{
  "model": "image VAE",
  "image_size": 48,
  "encoder_inner_norm": true,
  "decoder_activation": "silu",
  "decoder_block": "sep",
  "momentum": 0.95,
  "lr_schedule": "linear",
  "adamw_weight_decay_other_params": 0.01
}
Rows from block 14 of the encoder of a small image VAE, named by matrix and row number. Rows with one number belong to one neuron. Each number is 128 + 32 x the weight over its row's rms, rounded and kept within 0 to 255. All counts start at 0. Numbers have three digits each.
After each neuron's rows are labels from the 100 images, of 14976, where the neuron reaches its largest size: "patch colour" is the nearest of a few named colours to the mean colour under the peak. Only what is clearly more common there than usual is listed. The data: photos with spoken descriptions (Open Images, Localized Narratives).
# gate: MLP gate (encoder.blocks.14.mlp.gate.weight, 512x128), inputs 0-127
# fc1: MLP up (encoder.blocks.14.mlp.fc1.weight, 512x128), inputs 0-127
# fc2: MLP down (encoder.blocks.14.mlp.fc2.weight, 128x512, transposed), outputs 0-127

gate.384:133097080098076114155194122173144133114107110115149120164167121113106140172112131106152099132145123164154131121083069142177122173123155103152090189110172067174119090078128140121106145181078144159150134150132139137048141156108091166137182103166109115144031130090128087066112142178164144129173086145109135095080136114162128064175136121148093127132116138086117105078158171165148117160156
fc1.384:116174083137125119110176086158074120099107096080042145148160180109172116096094136144121107072138123108147137135094106148144154157111134118167148141142117184135121159108189085176155128141137153110158172066055105130172151183093175195126170136083147140104168108138105155066152124116129095100121074157089124106141039118120139123156093144115108150152126182103126170091103159110132170170122
fc2.384:172108174163143147113132133115120114138096137136140136085119123155130200129183189114179114159111085175142084161146123113131160126106139167133074031172111133165074096123102103109145142177119155135138151102151084147077177132166152088133065127144150163131066082150163128150123081129096168138074093137142117136110070123082156184110114115109112052055117152139178104152133128138168122086158
patch colour: green

gate.163:102197151163097136104129121094094149188068144121174088064092107177138125115101067151093107126143144134148137154159171077114136086110093124148126148060156117156175133136179125108142123094082136057193149139094118118141127166170114043150127093128172098099179111131093186140104107154155154190146116106114131107104104108150109135148118098129129066120113172147116194165134179170160132133092
fc1.163:144066105116143119142100118132187136095167106137079165186179183068151124161137176102141137132101133156131095110089078141155092192144158106129124121187062112071100137113121109155091154157165114197077101140128131110119122097093129198111139166147097162159075136115134090132090161091131120071098119138152139167139164158126125146095153153142119176112167101087146089106145059069086098111176
fc2.163:045211103175137122153126114098106120187160110155147044113104111170153148136086067141136160141123135091106144152144120137153113115169120125112085110099136134174136122107106149113146108101123140078086152116133160173168162161161134087117096093130129094136087084112060135157096127134097067112104177124084145122170147103119140158102165131088166115130093162207091144211122168191143166125096
patch colour: white

gate.392:169049083105131138137124119179163121137149119082179110161075164102097055125069155131142185116123116141113123121113124156098166104136093104151156117111132111103132090166109139094120132161128149186092119125145136111112112121185136166140156184067126111151125112057154105114151191164178167103123106140121159159120136132125092112141007088121110220141138134122154190089151138117169112115130
fc1.392:160111198156095097113107150159099121058101109169123168090152130099177178176146118117082147110061128179178152112076112102111098190120142187155093168118107136158110167153136087155107103101108153135095148174203153130147113130123153072111072169133149136072123107201089159138133117134160148137172063122100137089071125140150088088180115137148127088100116104091128112136125144170109121162114
fc2.392:113115109192132167160136113142080098111077140233142115103108134088113097095160123125144124105155138158074130129124072105141153113176108144067124083140114142109103076174137138156154129110131120190162131125143125132142131102156118108128067099134119103140158065065114115142138145157135121164117171179119177152175154183083109099114116152108200154160184127173146163108061144080105135090048
patch colour: blue

gate.289:121116142090171167107210086141124150066150109162036117149185162124124108118152113173098177094110108112154089135061143111111176110111140122152152131139114102078168113124104078127228079160205099165156116144121090079131109103111148129169154142130112123091094149092120102140115202120139133141120088156118098090129132130132183161113108078175130138124125072128169148125169106104138130088166
fc1.289:136143141134135132138135157136099071126065153179126132132149133151183132080152123129132126084158115161137083138103109087120141110128173193071097082128099112117141132231097062149159109125088128149145164112121089182118125112154097111165171134183120168159137120088078143101129176118198124121158117180133129113075166163098066059153127107125174122079153127088168111176128147063115088102126
fc2.289:086169110082150111112096176108151180141123120077145147047080103145148174156118156166098148158153133144171118108160140174056182134162133102113075171147124123198095156146108107079083092128105133124158122153145123150178143143113149092093110173116172146141134096165137125103075064130132135076105088122165136113147063101149152150139225171142133125120092119089069091128110162156129120130094
patch colour: brown

gate.218:144179173119103142129103138125115151164072139198151081117131146144120128148150073137144093075086144196112162123093162063138151119063098114130174139053142097104144157151139138166130141139062189122154162096045098100119142129140157048109160156151177104147123113116134183154125106096115181168131098125143155147072103079133118114172110095079129176082137119115149119192146156131122119129124
fc1.218:116163148110127085145111176121100106088096116181170148087144176112064087090128036141140122111122114174107150118085169092175138147043123115135157155071176106130095148158120124187156143143084174130144126109069121163105148177115148096093157121145201128139160118120121164181182159101121152162131130117114084132131077086092078093173112126161099160131157089108131154137095169145105132075150
fc2.218:161112127079114136102121142168119151130119140138119204106163152079111182143105243086134047127168153127123169073117126144085144131095136133128142168133113129097126152116161133096059181144126094146162094139174127165131120119115132141114127116076152160127150173120176155154112105140169151113133085093172146143076118119070162113188117097124099172094128137077118107054140054072111107158119
patch colour: white

gate.262:065142167148109113166047126125122067114145161107135098097151093146091195130164107197137148103154136169155163095115171142144166099133088119109189165123092119163138099144129132092160074084159127172130085135144058140149132139170161105104203132126140156107099119093108095103097077155165117067125124127106139108110123098144106134203131107104145214145149157159114099115117173187107086113107
fc1.262:087147148138107098136042083152108096117128152142126136098146120153120135145144116189122143110202080187151156088132143205160160126142121108076194148143107110167086084159091113093135100107164120176104072108144068134142130159169170136127157146113142169105105131100109075103142073170147100061102102149119168086132121122139099112176149131072171204133118129128123115083151186154127079150110
fc2.262:066138147087155172145080126094159175133121151103126192067121127151195144108152163185057102117133082186134110148131120142097202133111124136071152154109128089124120129183098110112159106133141131150157107190127087045131093131100080097069131166102133134138146134077150106161113142168112143093129097112141142064104120156095165149150195194143113167132150121103156140073137109121110097163117
patch colour: pink

gate.280:124116110114107174074106136147120074165107160166138106165090076179114114143100153145102099103129096083133156119094155107156164080133111145101188145190124149162129040110092195175140146175085081110125112115150137089115151151097096129171095120136145143187134081154112100148135093082129077135162204099120151118176114097179126109140150148069119145096161175142092096176091191153134160116119
fc1.280:127127123126118163071108171138112089148130141136159130124076119184030116104142175095084169119085129078163145085136162085128150122088103153145142115144125104121130093087107172195126129165094094131069093109166165095144115165090131133116079132172119129162167113108113135149126079130156093145184185089129189152162094153143102118146145150064165146116168203125118122122081190184140116082147
fc2.280:182125151140117090130097124125141131101125135049079137111195129145142118122148098124099139136145097158146129104145098121133116134158122119148095112049180128178117192176184039071115129059133112128112137187116107110180127095151141135126152132106146175119130188109144065131123171172113141106149125116161139101148144139107145195075175132165138103142083046116193121112163115109090084160095
patch colour: pink

gate.506:133086137161178086127143132126100142107144115147196133115134120200100114138013170156138120173134135114144140107070130137139074170131137080110123090098090115157132146144120134088119090062130174112143082101119068096108096087226128128117134117135161118150092132139113143144126194146119160122073122121148152144143095138198106117150079142101181139182093151160139094138130139137076087096189
fc1.506:150155122094088162122095117118147104171117145108056116169122141074166122107249093126118128074122110129118095156167143100107192078130124168136133149137179136091118122101143102128131154196125091140113201135142164149126189159046113137154130164130094131092163137137132105097136081099145096123173119144124109101103159112053146164119157117133096123070163104078115161100140099105167162168083
fc2.506:149096119156169150118149113137087090172166095124113120190140155110133149114043150123131144154107156122134174087080093151162111178129157086130114084129080149147132107145098131107152091098167114148153085078071071093108136089219109113077150084137159136153105149142128150157091179176168161128123109113127140114184081161188114118109114160099127127141141173169178104166119121120066114058176
patch colour: green

gate.508:120144125084173064126149141130130145087121084155115145172093131105058126111090104133171105140189195111098105102129070129150165146099135126088184099161105091158087149106124152152156127097140121118090153188075120141134160157146207120120135114110085110192095118154137071105137058144111172188227117123095131140167092139066146085139084107091128124173137142117141142155142117158136106149153
fc1.508:185087169166069175134106111139133091130112189109174117082150119146166144126172138119084123136062087139086126154112152152112065124191152147149070152097147136156155063130126103133101149157081173162108095136212119134116089081094085147149095124160106124092104130095130165153097183115166119116051151154165121158111181126160122111169140117170158146107064134142159121074121157099099138126097
fc2.508:112129078111114114089180172124129112131124065119175135140113154147112032108090072145144164145141194087129121087101143119146100139102147126065190166090112135102088177171076160132133109116185128132202134104104147149083090081107113142111160104122104111140153147161183130083130124132156129147223094194135132181081116165154084117122120087143144137180168117143102157143110119142125153112093
patch colour: black

gate.236:072119085171120130086105133126125133113143220171118170119150147101093128192136101092106103121092173199107127107141149179144189139113099109053104089147145142131083151198143174139135128095128136123132124156147165114136165129107105174139165096101185163156067101101137102097118055126085081135139146178147087142095169113128151098152151122124120162098131132079182113129125081093196084128111
fc1.236:172148150107159114181175095088135140149091099102121114116128098151140132104160160189176142123166062032134147122101091110127069126121174157158152185098101131138171101083154104140084171139111111169109117129076105135118101150134155108154102155143079119101164139164097144119147217127194160117119083098122163099142088167136100108137139126067122078162140116187077158132127166117064138115090
fc2.236:106094082087082173132094236186088133175199135165179144122151123115182122142132095091092137167106159091098180103156135105179132150174150110110167199098153148097078164109078140126117141094139122124105136141080104073174126141116149164139175127078091128080125122135102105161119096147121102099146113092156142160058109089128098089107161132161135132150125105156131176147109176100110142097147
patch colour: brown

gate.350:154114130108094115126124131097104116117141167144130151078088143132066107161179117093125115140097161166107142074112170105166149077086141105128100134122175115155130151178161146196127085098083122163133095152075137117119223058116095151143115132109058163105183148138142177150165200180174150168082123134088125078138097110110118126151111187175094126127150115116179153136130123085175096130168
fc1.350:140153148133164146116109135123099133168150084097112122186123112123149129083116164099163096116144116096170081221161083144142130154175148142119159155100122159095178119121096119109138152172186145097143197108178097145119048126135196071132166147146160111183072185101091124150075056072116112131179103122116129141126174107124079138092141101092169161107108111140125101104101136119078143145088
fc2.350:159081153165118133053085144192116140077171157167092109117132107053161148091141097129163177092145107182094102135092144150175128202169122135112093138103080090108084120109126106152119081117096139141098117064103112110100127120120125095139193130149161112146110150112132103120119155117113163111176154159142108173092153118126084162100160154103135129138138105070134101195181153171129202101196
patch colour: white; pink

gate.110:202101132082189133135118177083098127150156075163168117149085221133095124134118170104127122107065104114138150118123094059153104143112125134090139146116111217175116124140134105141130125144125128149054179111136117125133104128113170143131100133132080170130121135090162128072066121152149114140112118121196136127087125146113036098140102144220168161089115144127108104141142166100126088140117
fc1.110:167128149105175120121118169093113129149146064147185090156081207129109123150096184101131148103087115095126150124130074056145102139096134124079149163141105207159151107145115107154130116146162119122101173104141124137143084112118184128119092153109063177109142120095145116092055130153151143114116139093160144150091114126120034128124115145255172145100127147140088124146141163107133117139147
fc2.110:060202154107154136153159095088131088103095134181082104090125142207111129161142097165081098137155165144146110179134114106135152100140055169113161071174162093164123085127152123128158144160119072113159115136168110134071105124169093062119103076115145110116119138140107088156132131139084137132078147172108101082159157161136161178086114112150157105187164169152099168083166122145135092137117
patch colour: brown

gate.252:180123155127115138153145074168179124120097105110078101102180168130126100137110137139115132137095126144161122175101084089062188126112139110175122190124131074064103129157112184094146094173078137140172143133086136114115119120100128150096206134120122126079120133107151110112126215137133205082107118118158124142103108104119099196157079150163115162098173108133056130148183114139087152167110
fc1.252:078156139046085094126131129127133111139121107059150143140107103141193136130158142089164124152111141097140162099177144132187048106106188149109105123097136099099196121136152075171206130157139113103088116136172089111175097112117138114139028094131110136182120113092153128108117143118135075185108117173134125102123164161126140077105171147175105128134179150135176094138145180110166137122127
fc2.252:130107107168165145146124123050177105136147093134116157247122152086147097199088096120097144144149160168158178133079131176118120095136067145131132138142127135094115088124155141095105125099161128147145113169095184090170117098111095180085154193136103118094165124141175130104180122122138131132153064144114136109105108131203067072126091136150106123173091091135124121150114134112060134117100
patch colour: pink

gate.178:131139095137094142120155113148071119156188110084144145104129147116095200121130134136108167080120136094139183104167148137115109073123127154119133063140151130125116070176186112186188091129149084098113107152070055125126104160158122151112188137103104096172185144121104068129086126144121111102153149040145219087163085148124139182133149098123139139128161157140159136140102170121136092115093
fc1.178:152154143130106191118099087074179101139109105146114087076092137114148066113077122154136147187114130104145139137134138123106148101070135106042141081095147140106133112117145184166119164087157091119112125135138094166142107079109192127116098133112163164172170138144105133143086105109178129072153152150095175170158128115098178201090080117161178178160153122139113172131132159065082110172096
fc2.178:100151182121157126108080158073156144133128136130145112139170134116178095131112143121121140135136121154118125128133133185110153190096113127147125140123033085118161120160081159127097163184087185111149145125150193109145132128102118128156130141116121122074117072108158178156141135116146131167113107180077026154136146136101130056143034200142130113098067130115078148162112110122082122127184
patch colour: grey

gate.41:147088131120158143129109103120145125078087118116092145110147165150232104165119174101099125121132110106128119093143080193076057206167161147083110144131110139144104125109118176187151082141104169109086122182155127192114061132187116130073128099139132131171096136110095120121106081142076135114132159086152106141159105148086149141140153159149183138071144101159143056161144148121093132144104
fc1.41:122121162072142121160077116152093157162130082172138145112096125106124060164156101088117126099132094115138117098125116133112133134140133089105137171138106155140080129108130123117093121125085139081087129095080102107131157154153154102170146209201153145093132108143133184170147155115143187182131129073130121207145134128145085120128164095053053080152127131216126131084053141176114140118122
fc2.41:098171198130115129175109155124178094086135111172125070154117165067125194149110129089093125100103103125163163141123093137132149115165125120162122091180050096202158094121131157110158123129058123131090151143160151132159184136131140124156107169109140062129108076143071075093148131079135164109128149137106111113196084117087161104096077146149152087166085099142102150150125169138168140136161
patch colour: brown

gate.6:110169122115101142154103124099105149175063143115146118125118163169106139110080080135133117126136164124125072137191135097138113074144088081084153084165107086179139111177136117124102128112078155122122131124089127102148158195142143105149119118086094121132163183139142141165130102184128184097081151101134181187109077094133098148165154150130111098155150163207098207163108192137137108135049
fc1.6:130139085176054093166141140091102146190109171119124149139103135165086173148125112121140163144107153122088130123145185137181088104130068063139140079146081075167103130187139108121128097087084120156158125103094171087155177157128150115162070128110102119125136127165114123140141111168080148095080104136131215152067090130111169103157166154139111115134118162165088177112112183156176098101099
fc2.6:157145126049130129176107180125152126123059104087155179099159143164095109153115198125080072142091084140175135123151120130045158137099138133118129106145138128174152156150088116142101178123150157138162131166174095112165130136124138221117091145117106126103162119160162119099149112111151148124106092141103187138132119136106192063155140109158125139093120127119137148042070058096125070129127
patch colour: cyan; pink

gate.4:039138168190090123152101129144141123137107125107142101088121148154129177134168139115109144040160100134169115108104146114130131088120132140096213122138086062138119051163115142142160133077101120174141135115150071126112115190155115140137154128148140137089070119127156112139111140161174098097150123109100169167151146111117123080200147136113130166151129163159092089134111127178148018080124
fc1.4:129127157127104111100060120103084081165078164091089124048129140162122181122201140159112146068154088169164119131119151169130215138120125122118120085129061092137138092142127128091156166101134136156134126108146055135161140188167120138135162135151148149085076097075129098132136129139121053084128134126102158087161098094155138090117189144150107164122117119131146147112089159197154080122098
fc2.4:081068163078138187133117119106160184120134132056124176109152149157155183127164151090075126122113123131165105110132120146106143146099128102122180146122150101114130164156107107090104109141134092145083127152118088047129109105086052159133143166078123101148187213155133154139056144155172190115157070121140131112111113144144103146154147159141082110133151121088194130106152106090121074170160
patch colour: pink

gate.96:167189110139176173097164119156104159165135153113089059113129169056079107090062107112098106073139127122102162148082132126083167132170172127127136110164127117094098176123118213094134168104115088160110114089092141095141102120202103164099157147111193156120133172141166149124145159101137172100127111113141105165148110127084156156112142157076154186087096145151091121106167133152111101073144
fc1.96:149179124130164181111122142166098184176103147127106066125122168096109102072085125122137100076114119139138172124087148123090170125124159121177109096167118120064074184188117173104163155132123087138089157107093140113126067115219110153111134121123188161092112141127157167124121177098159180117129121131125097155136101139070116165101124184079155157094094125135086103083183139155111114075136
fc2.96:069139147117112096141188056104098198112149145112126100069115182183138169113155176142159091124128112062168091139171168110115115123119154116117109100166112111145123095108139165121162142133099099126109148142146084172060125125146141084162110092104070217108123122151075123166095110151124127112097194072131120082128176088167191158125147092140116116128120156139144146093182103122195115146140
patch colour: grey

gate.336:081149136132054169151114079140095173140088147144133149122125160110031142145145106125143146136193117140110102171168163094179140072103153173124152125123173123156100142090180144150033111109088128099114152140093133093092144176096117055148168121119118124179111140121126162164147139160111151204086132168110126153100121197159115130148165110143093076112103132127127170145138079156104087153095
fc1.336:146089127119126134111145114147121133093179096120157158153176135149200136127155133139092147136080139166152154084108054165072084182141092122149124124149078078111130115143129106095223084152147105192216125172139135122166130084104097167108104144115146129118110121135148106066094117125134148065127131132141091083147130099062113107145092156148161167123144106119116098125170186074164159117198
fc2.336:109158133145134193174147121151133154126183105196187057175136072169155120102139032179111139180094129138112097144142088136169123135171175115127179128133034099120141093114116114141155110088104122157126133122114155135147106097109130126147117088108128093141089094123083108113090122122106135108104159121168153100175168176115107138080150117088192094140144098145098109160144171147108197074091
patch colour: cyan

gate.149:209127115111130174135124096128161086151107132087127112100148163119112134121155137106153209110124122123122127109119108116128140157069103161144126158141108164048059158084150146125046141153177129194159133120114127142140163084091173138111150190105083104114121182059137136132099184099159109054111114077171153099101120149119146136191089114128091193121127082092114137122108140105072124131159
fc1.149:197163108095157210139124067126178095166135126080113086124149156127114130131131142095159191117131131110121126125104075104168133132067135136127098150133130184071066155117144161100045134149127141149144152161114131133136173099066159127122157173126111107118110153061135125111086176073169108061110156085163159112119130143121154145207119114112091197116154102098100106107122140133069139117171
fc2.149:029120138103125086110193071124109103137143129219127114145095161176122175156097135083147073116176150114104071132115137132138192071103128171156183099149147084127099124143114130129191131175132096133125105110118102175073135128158077131087081116086140130122103139089119175167131141135123113193098111120172088098134114129086169152136112054162141124150167120172139133127168157167119097136112
patch colour: grey

gate.250:120106142079139199106159128166156125104135112123113121114079149094134169133082172121141136152183103119161126094121164128156136089139110151107244115110071138096074102065107117133110108141111122169147148201175087107091100143180112109141115131097089122169094136136085143122121157098127102137079079168126170125139117102117156166123051084111130157099117134124171169068110213148139158174111
fc1.250:044171141102130133078130148142077117106132156082125115131069139089113150155139127110112094121099135124106093146104048134191149105145085112079147117068134124105034108112238138127164151081116129120148147186105095102093088135183057114121117115134109145167099104143105129113152117109125119135082074156154099147165137117121133113125097078123130130130150136151174114139074198076150124167149
fc2.250:130051122065152156098140090082136127127142125111131125062154191096168184119123098114089163097116118092186174074106121151127128157144173102107116164095173139102184114137106187093097086154140153122114128141080115125098130091093073158120114130032130118128153181145133164138106089170178148095171093147146103148104143107180103069141138088152091116140165168106175081103180116115132154118133
patch colour: grey

gate.233:130198150095125166114169136142119101136100170104168080092099097123126104141140165074129106085146116159199175095172141074084111086139122086125148135072148160168132138127143133173128129058088145093080180123117109114082118156108134093157125076194136123094167159171109089157170122105105131173132100114106121089098146123152122143149131119196186137112071159120187146200115137096089092092103
fc1.233:153185159096119140125151146119101101118102162112177130106085097124152101098142123081107097090122156158212208113187154092109107083113093120111131134071159158133111118125114135178098123108150163147131179115140116119067148174137147106132124071168124113086153174144115101141186153102106151163113127123067089097106152104154129140137103129180175116117107112116198184220109124114123084076063
fc2.233:150112113066138181131124165106123197091074164080118209137189141105114139140153219094137076137111162149170114151145155132044154144095129132137143138144153153118117149146108096130126135100164133136169149140150112083092121109085143112132108110131096126128205139155196083107151117139115153120147060132152124111085138131147142121144147112164091139117120140076168143041108061061128086166128
patch colour: white; pink

gate.353:148137192146193097128079143187060061094174117170118128097113105084154133119158154083116142065141142142080170144115183169142102119115134132057080123131155115095080078185057099160155108114137113144099100129098151128079117130138126129106079081142101126117211165148182135176144145121146147111130194165103102111089124132106171128083159151165173154142131113144131148154148161125098130133099
fc1.353:172129144113104138129174108058098171104164131107134143124160078150160146140123173184104149150148077075096087146119152106087159130152154153157103084126138143146133117176141192126142155090083147111163123163108145143101142121138127153100155135107155161106102105136117163059132110104177067132111117095126079176228078113140129074149088114128110062141106069179140076094112208162143146103145
fc2.353:131088115172154081147202092136140119099158108110128065169051060187137045135162030143118180110110121151117127122147101126207084081135158102138183104103162153110124126113151096115140123169130122114114130086117169157111077130126082132123158138124125107165111164151122162118095188133117116149117144157123125102137104173157064126111082102146149117132190106154113104188132180164141142142145
patch colour: pink

gate.31:136154136151157103137153162094121167086087102108142163093129106169176138139168128184074178102163170061177128104139086092112076072199172104085090130131113107108093082088106090112080134097097150190123143137127113148149127135113084106105127120167150079148135092177109148154073192149181115089182106146097146098110164135155137077143156123153187140157101150071115173110145159092128124110131
fc1.31:095183111097101152102119130113116174118110114140135135046142127193114166116095100098080082175139119114191109096156108106124106149132104130151102135114159159184131152080101129154087206126068103072123137185174158177147099126140121094057120115152117095144095113154153126088099122140152135119166085095111118141189138085101124176165181161111117125131182165185113094112089161173132134195101
fc2.31:125079175149191077127092058130112062123137143124131155181139134091159154153144181093127138099112141137091145129101137158134178114123120132154185108170109127120155083163131152163145082164200112114108111201115112093126138127128143117210122140074063130143106092120160136153172122126135157153113153089116108125094081186062127086099044160153147129072119096155180160115128112085125119096148
patch colour: yellow

gate.387:214118139105071132139055081156142057164131102129164143160127121090125116116149096148086121125101146111084163111159113123125199080144141129112168168094139157106095072099122150165086155106121110123130156172121145109130223072103117132128155159148102080116129162151122117122190109083112161175101151106095156160110089163088207119190113135097122127125143090125137149129063117140113161144067
fc1.387:124109114122145138121164164106107184140176104071179119134114114131112102122102119117121126107197061120161127141130142129186049082137146145080158068091135096187152146080125133124069088100121189117189136126155052131146132105160152095134136059147110133179149164156154128117098141132140120174087104088089119119141149152103135168064081100165109090138097171140109157181153178089153150136088
fc2.387:133102115089162091140094105119124109069070160044124195142130100108106146118166205093128124123138158127104175113139179163080146137119114116148120152148124168185147159153070124085102140080137132102128156123173095103127130136101152161114143185170116142182178103169168090078198104119143107102120120081103104109092146113161151098190152123184085130127137137114160133057071079123168111150140
patch colour: white

gate.43:132177163110144185133095148133119100090087158152170088090098145126073120108203118073070137089114184141144139128171131110043094109145124105115131188121109170208106112188103120178169092098107137111158152127124146060087165116107057107168094148119167081140109153131093129116109145116088141126102178113155102149119124152134147122160160084168159171138118187100138141124115139065145117127167
fc1.43:128083054124130092099112131166127143146129100149115155178143076147140135135084157159207135118077089145102124162044160138143139141101164127148115102129143059095135183109120137090104191143182110118059114089087097209190112143134155128056116127148086188172116092125172147136144095143187133121117072139104147128115120131126120111144104140079104130121168099123123102122139153161100124205112
fc2.43:088069110148127078099111066112123078162186096119135129180090109150177102128093101139140192117109124100097169089077143118212096136140161101119136146083154100082162138106151115146097110144128146127098083097086100154206125130155154182106175116130149139128065157142123214111153133126160080149202170129099143118083129104138096090142139112106136113097091135142140154181134151189137167148140
patch colour: pink

gate.274:160197162121132071149140101159064117141132180159139087088068119151147108114106059082129077093151129163179145083133120086072150134106116109095186115064124150117144133162175135123094102113116212095185184089064102119127159139152138060178137132148175146121110177168110178119141113116132162176134110081122117106077149131123107148105118098106128162125151119139156158120143121146088118089087
fc1.274:130197153078118075130133145176116144107109163173148079049117137154095086115118125124108089120126107135141144077138159074102138093081129106135136115109161140148127072186165157123153165135077151119130158121063109142104147155144119105183115108124196134085170121168060122130152156101126116194087139081147115141140094130121130129161083052179172145158145061105144161136122150201098119103088
fc2.274:161088142077146140109129153160113210122115159106090226107113127077107165110119227105125047116143140140145122099156127126070137130117154128142131133112103156111126150146136157092077161121130110174147116137179135125100130133101137088131133112096169155137159162159183163138107092109160168109127111104192113154121108111131135124160128091146075165116141148055113061055149064076125096150168
patch colour: white; pink

gate.244:107134136178134179110138179090168141017175126143103117132137097119136178131129159112079135132109108127141080127155138138102152154094139143178144110194093190110144138106124178151114154206150154085179123153170143174160119115141166145060129117144134164133091123083131057127105128170124125100112144133158107124189105097121076130101124187161135135083089110108134093113120062055110092142101
fc1.244:178109098154157091127123170106107126044075094156114173144146092131164132147149151174121074147126121096131078129144119107063130193113132108162126111119106115093111066168104164140171114158128142113153119143149110127106044115106154111111119163144150140052116086072109122173132137145151093120123233113216106160101140127077121096088120116152110144125127177097144159120093156194132121162143
fc2.244:162160114094149124137135125153102144126062158126105191139112143065072161131137218119180046133142137159127130087133127142033151139128107144140102133114118117128130143172141085157102127151115066143169110119158137135106125148125167087122125102148129168174184133124174149167137079143166180114102117085167143100085145170134164137182134128112108144126120144083088120025120083094127072121085
patch colour: black

gate.39:152101103090151044145170129163104101079131084100127150156117167148126108127053122100118137124208197154168078156125092174206076180093115093133101182093110140158164106080108117148125163101113138155113122151153123108153114112090144117113174077129146124092118114128077126101165161104180156173104132167108166070144096117128106123184095155176163150150136134134117165089181093117099148115117
fc1.39:108175096096134092132152162180098060129120092085147092131118111117105097122105141130147100138176195122092090149113168162172127124117144095127100168133148177158144103178115125137147183063108134094103140102107100099097135140129131174082187122137205154142170055129081117141136129061147094199123086119097170070137104080167163153169140126094182114144109175148133172117121140128130079096168
fc2.39:116143151168112193122109110079118184173132126160114120044163154112187184081179130163173130153089092126106108122172159092112154150141160129105085094155136102133076097137070130131136090179129165164141171095096120153104139143154119115126055151117066115109141097124175131156084041171089127080183090165108087173078145117112132128123135174116112140091116162130158131160100129102134138171116
patch colour: pink

gate.442:125169135137131079143127117142040114135081154176088098118126162134160172180121127183088122203094131093108135102150103129172187088098153074112123086159168150151144114111146100046127114128126143163113042102166198109077144115161123114129112141131145143151150109164161165098146165156084090131112137144107129156070169166132116052156107131120108176139112102111112158088114170096142147074145
fc1.442:137149136112106158102176092133152067101102129145127125156139097119154125149140074157133079149086126097137121122109087131161083155178112153143113149074159078153139148093175149209115152180113073063196138152120163115141132115081149124141140140117148121120086066107132099119151053098079150099111128147211121116158114051134145115138130203096198112076109154126150138112122186160155115137153
fc2.442:175112119178122200071143170160167118098136140096189120107213141109142141075188090104124148161137140171159141174102148170140129152133114129116144177152110141108065110108116090129130106095103147120119171108076103092075099083124127185131146180115091113103094147163163070126149143100107166080127098157107091180052123129110097124100114085120122100096139144119128130184190121133124197094151
patch colour: white; pink