config.toml
crop_scale_min = 1
horizontal_flip = true
bottleneck = "kl"
downsampling_factor = 4
encoder_mlp_ratio = 4
latent_channels = 32
residual_init = "zero_last"
final_lr_fraction = 0.05
adamw_weight_decay_other_params = 0.01
Rows from block 9 of the encoder of a small image VAE, named by matrix and row number. Rows with one number belong to one neuron. Each number is 500 + 25 x the weight over its row's rms, rounded and kept within 0 to 999. All counts start at 0. Numbers have three digits each.
After each neuron's rows are labels from the 100 images, of 14976, where the neuron reaches its largest size: "colour at peak" is the nearest of a few named colours to the mean colour under the peak; "peak at" is the part of the image that holds the peak. Only what is clearly more common there than usual is listed. The data: photos with spoken descriptions (Open Images, Localized Narratives). In brackets: how many of the 100.
# gate: MLP gate (encoder.blocks.9.mlp.gate.weight, 512x128), inputs 0-63
# fc1: MLP up (encoder.blocks.9.mlp.fc1.weight, 512x128), inputs 0-63
# fc2: MLP down (encoder.blocks.9.mlp.fc2.weight, 128x512, transposed), outputs 0-63

gate.318:518542488554465483528464525521483511489505534497531511498493484516472498498540463489524510504473531507522456493498508457512492469512464479469479515508490513478499502531519502466462514525503463
fc1.318:480493496475557516511507484471501490473484486517519493490458486521557498489463513512467490480540479417484514474503498511516465495500519501501508464502488522518524510518525517527487475471511525
fc2.318:487476504503550543530503557497530516533500473538487454535506463506547468539513514458502497518522508532502519491508483519551503471531476511533494479492511501473532520479496494521489536538485527
colour at peak: grey (62)
peak at: top left (35); top centre (31)

gate.45:502529516506487538492485536486559514455518495503471465492486518500486477528493528495529535488455502474493532490529509501480506498467494458504483543517479486491474511502502502528464493446483477
fc1.45:485482492509532467522500516502474504506503476487503550488539520523483484501501466446453494481499531533467515497502516494507533504477492482486503461550465514536502480523532535492538503529463533
fc2.45:488483493467531526552534493560502495521518460560467486513460468499501507461549483528514504497472514541468500508483469497512535514538541499508546487489482514455512483472494475508496511463502510
colour at peak: grey (64)
peak at: bottom centre (36)

gate.98:515505511494525511511498548470450478487493483512506484500496512491487526536551489497507525479559525493514474469478471460494459513507506491505515447503529479491511499544488513494479538470498532
fc1.98:517530493527502496526503452532553475499482483450479497495527494543507491468429529564480483511493486481525501508501495529487547502500503520479466543485463493479478508477536483494459499493518487
fc2.98:557488525525517461483495481480526471503534485462513475591508491512493502482484464470534523519467528505481533492478516494532521500484480511527541509524484493509519487489539500520450534490491490
colour at peak: grey (62)
peak at: bottom right (28)

gate.116:447467500497491505508499517471484536528488523493466506465521508492482469535524497483516530527539533517462508505477488490484520517485497476448528471557498493503455492501500558537506487532487505
fc1.116:456483495522471510509460496475453518539493518490454525459529493514516484511547488517477526496500507547479521526494519517491539511512475490478526464517520486490456509534526550483531530518473491
fc2.116:495447549466535523526483519491528562455485517460470493486494494513514488484513530478481490474511506559531447495519486509506505521502464511521494474529468490491533504571458518516473499527497482
colour at peak: grey (63)
peak at: bottom left (39)

gate.1:516483527487547455527533483502520494504511527535456475503535523485481518507489547477470469517507510457462507491526502519534545507497522495463512462492503506530496484453506471465513486560515486
fc1.1:515526509505492499498519483495472472513456514505488486499545518497495500465486481551522507517471530481487539494446494458495494494554528487497501554542519492486499463576498475475503489503502462
fc2.1:511501477507505494481528514498499522500484510467543481472512492529503490492514510537511502540544563493517471467511538487490501493523466531489434517553523536520435498473499461514540505479494514
colour at peak: pink (38)
peak at: bottom left (35)

gate.399:504462527462534476545443507452468491509522504487523525503523478538501472524553523482493493526446519505495495450522523518482523477485489482496550470493443478532487510513532508507527525540491524
fc1.399:541483506474512488530490504504526526500501568511526528530508477552509502545537521522499509517466489471522495486541481567511518510477525509511521431500485433493498455503509496516522516507489515
fc2.399:494466544499546500523533539484544548503505504526493478509491499535519489466545474467451476472470511522510473491515474465497486510492454501535498502529507519491515495540510505503534535549484512
colour at peak: grey (61); pink (37)
peak at: bottom left (28)

gate.336:538511496482493488542491533456473494544446510503494475487451477510514484510530490480514470529486510469458465507478521486506492494472530536518498503473521504549479510503504459435527492503485456
fc1.336:505521504500490502468500491439520493514454498502483522524485499512469502489476515480516462513536501515520446545529503494497502503540506518520521506485501545491498511494523447501491516499516483
fc2.336:527474554476558523493541518482523500500487549484494492508492482502540552477510469481491507502480486480508491469505480509537471477506500533525527472494484498488502452525509502465522508497547512
colour at peak: brown (70)
peak at: bottom right (29)

gate.30:510489531512567473514488531473520497479529471534511510523501499522485522528481553479500520521530508503498492485524468511475524492501500502481525457509466524541468535435478503499492501525504473
fc1.30:505507528528562423511508534485512486479543478554480508524510490530489506519490562485512506513505528513511498484532455497465528489488504496488538481490458518549460520443466502497505502515488461
fc2.30:503522542506488505499486513497502521496484535507450494481470503480513490473510516492502471463471449525483514523511478523484512532475509505495506494461471458522550511508538509480473529518466497
colour at peak: pink (37)
peak at: bottom left (27)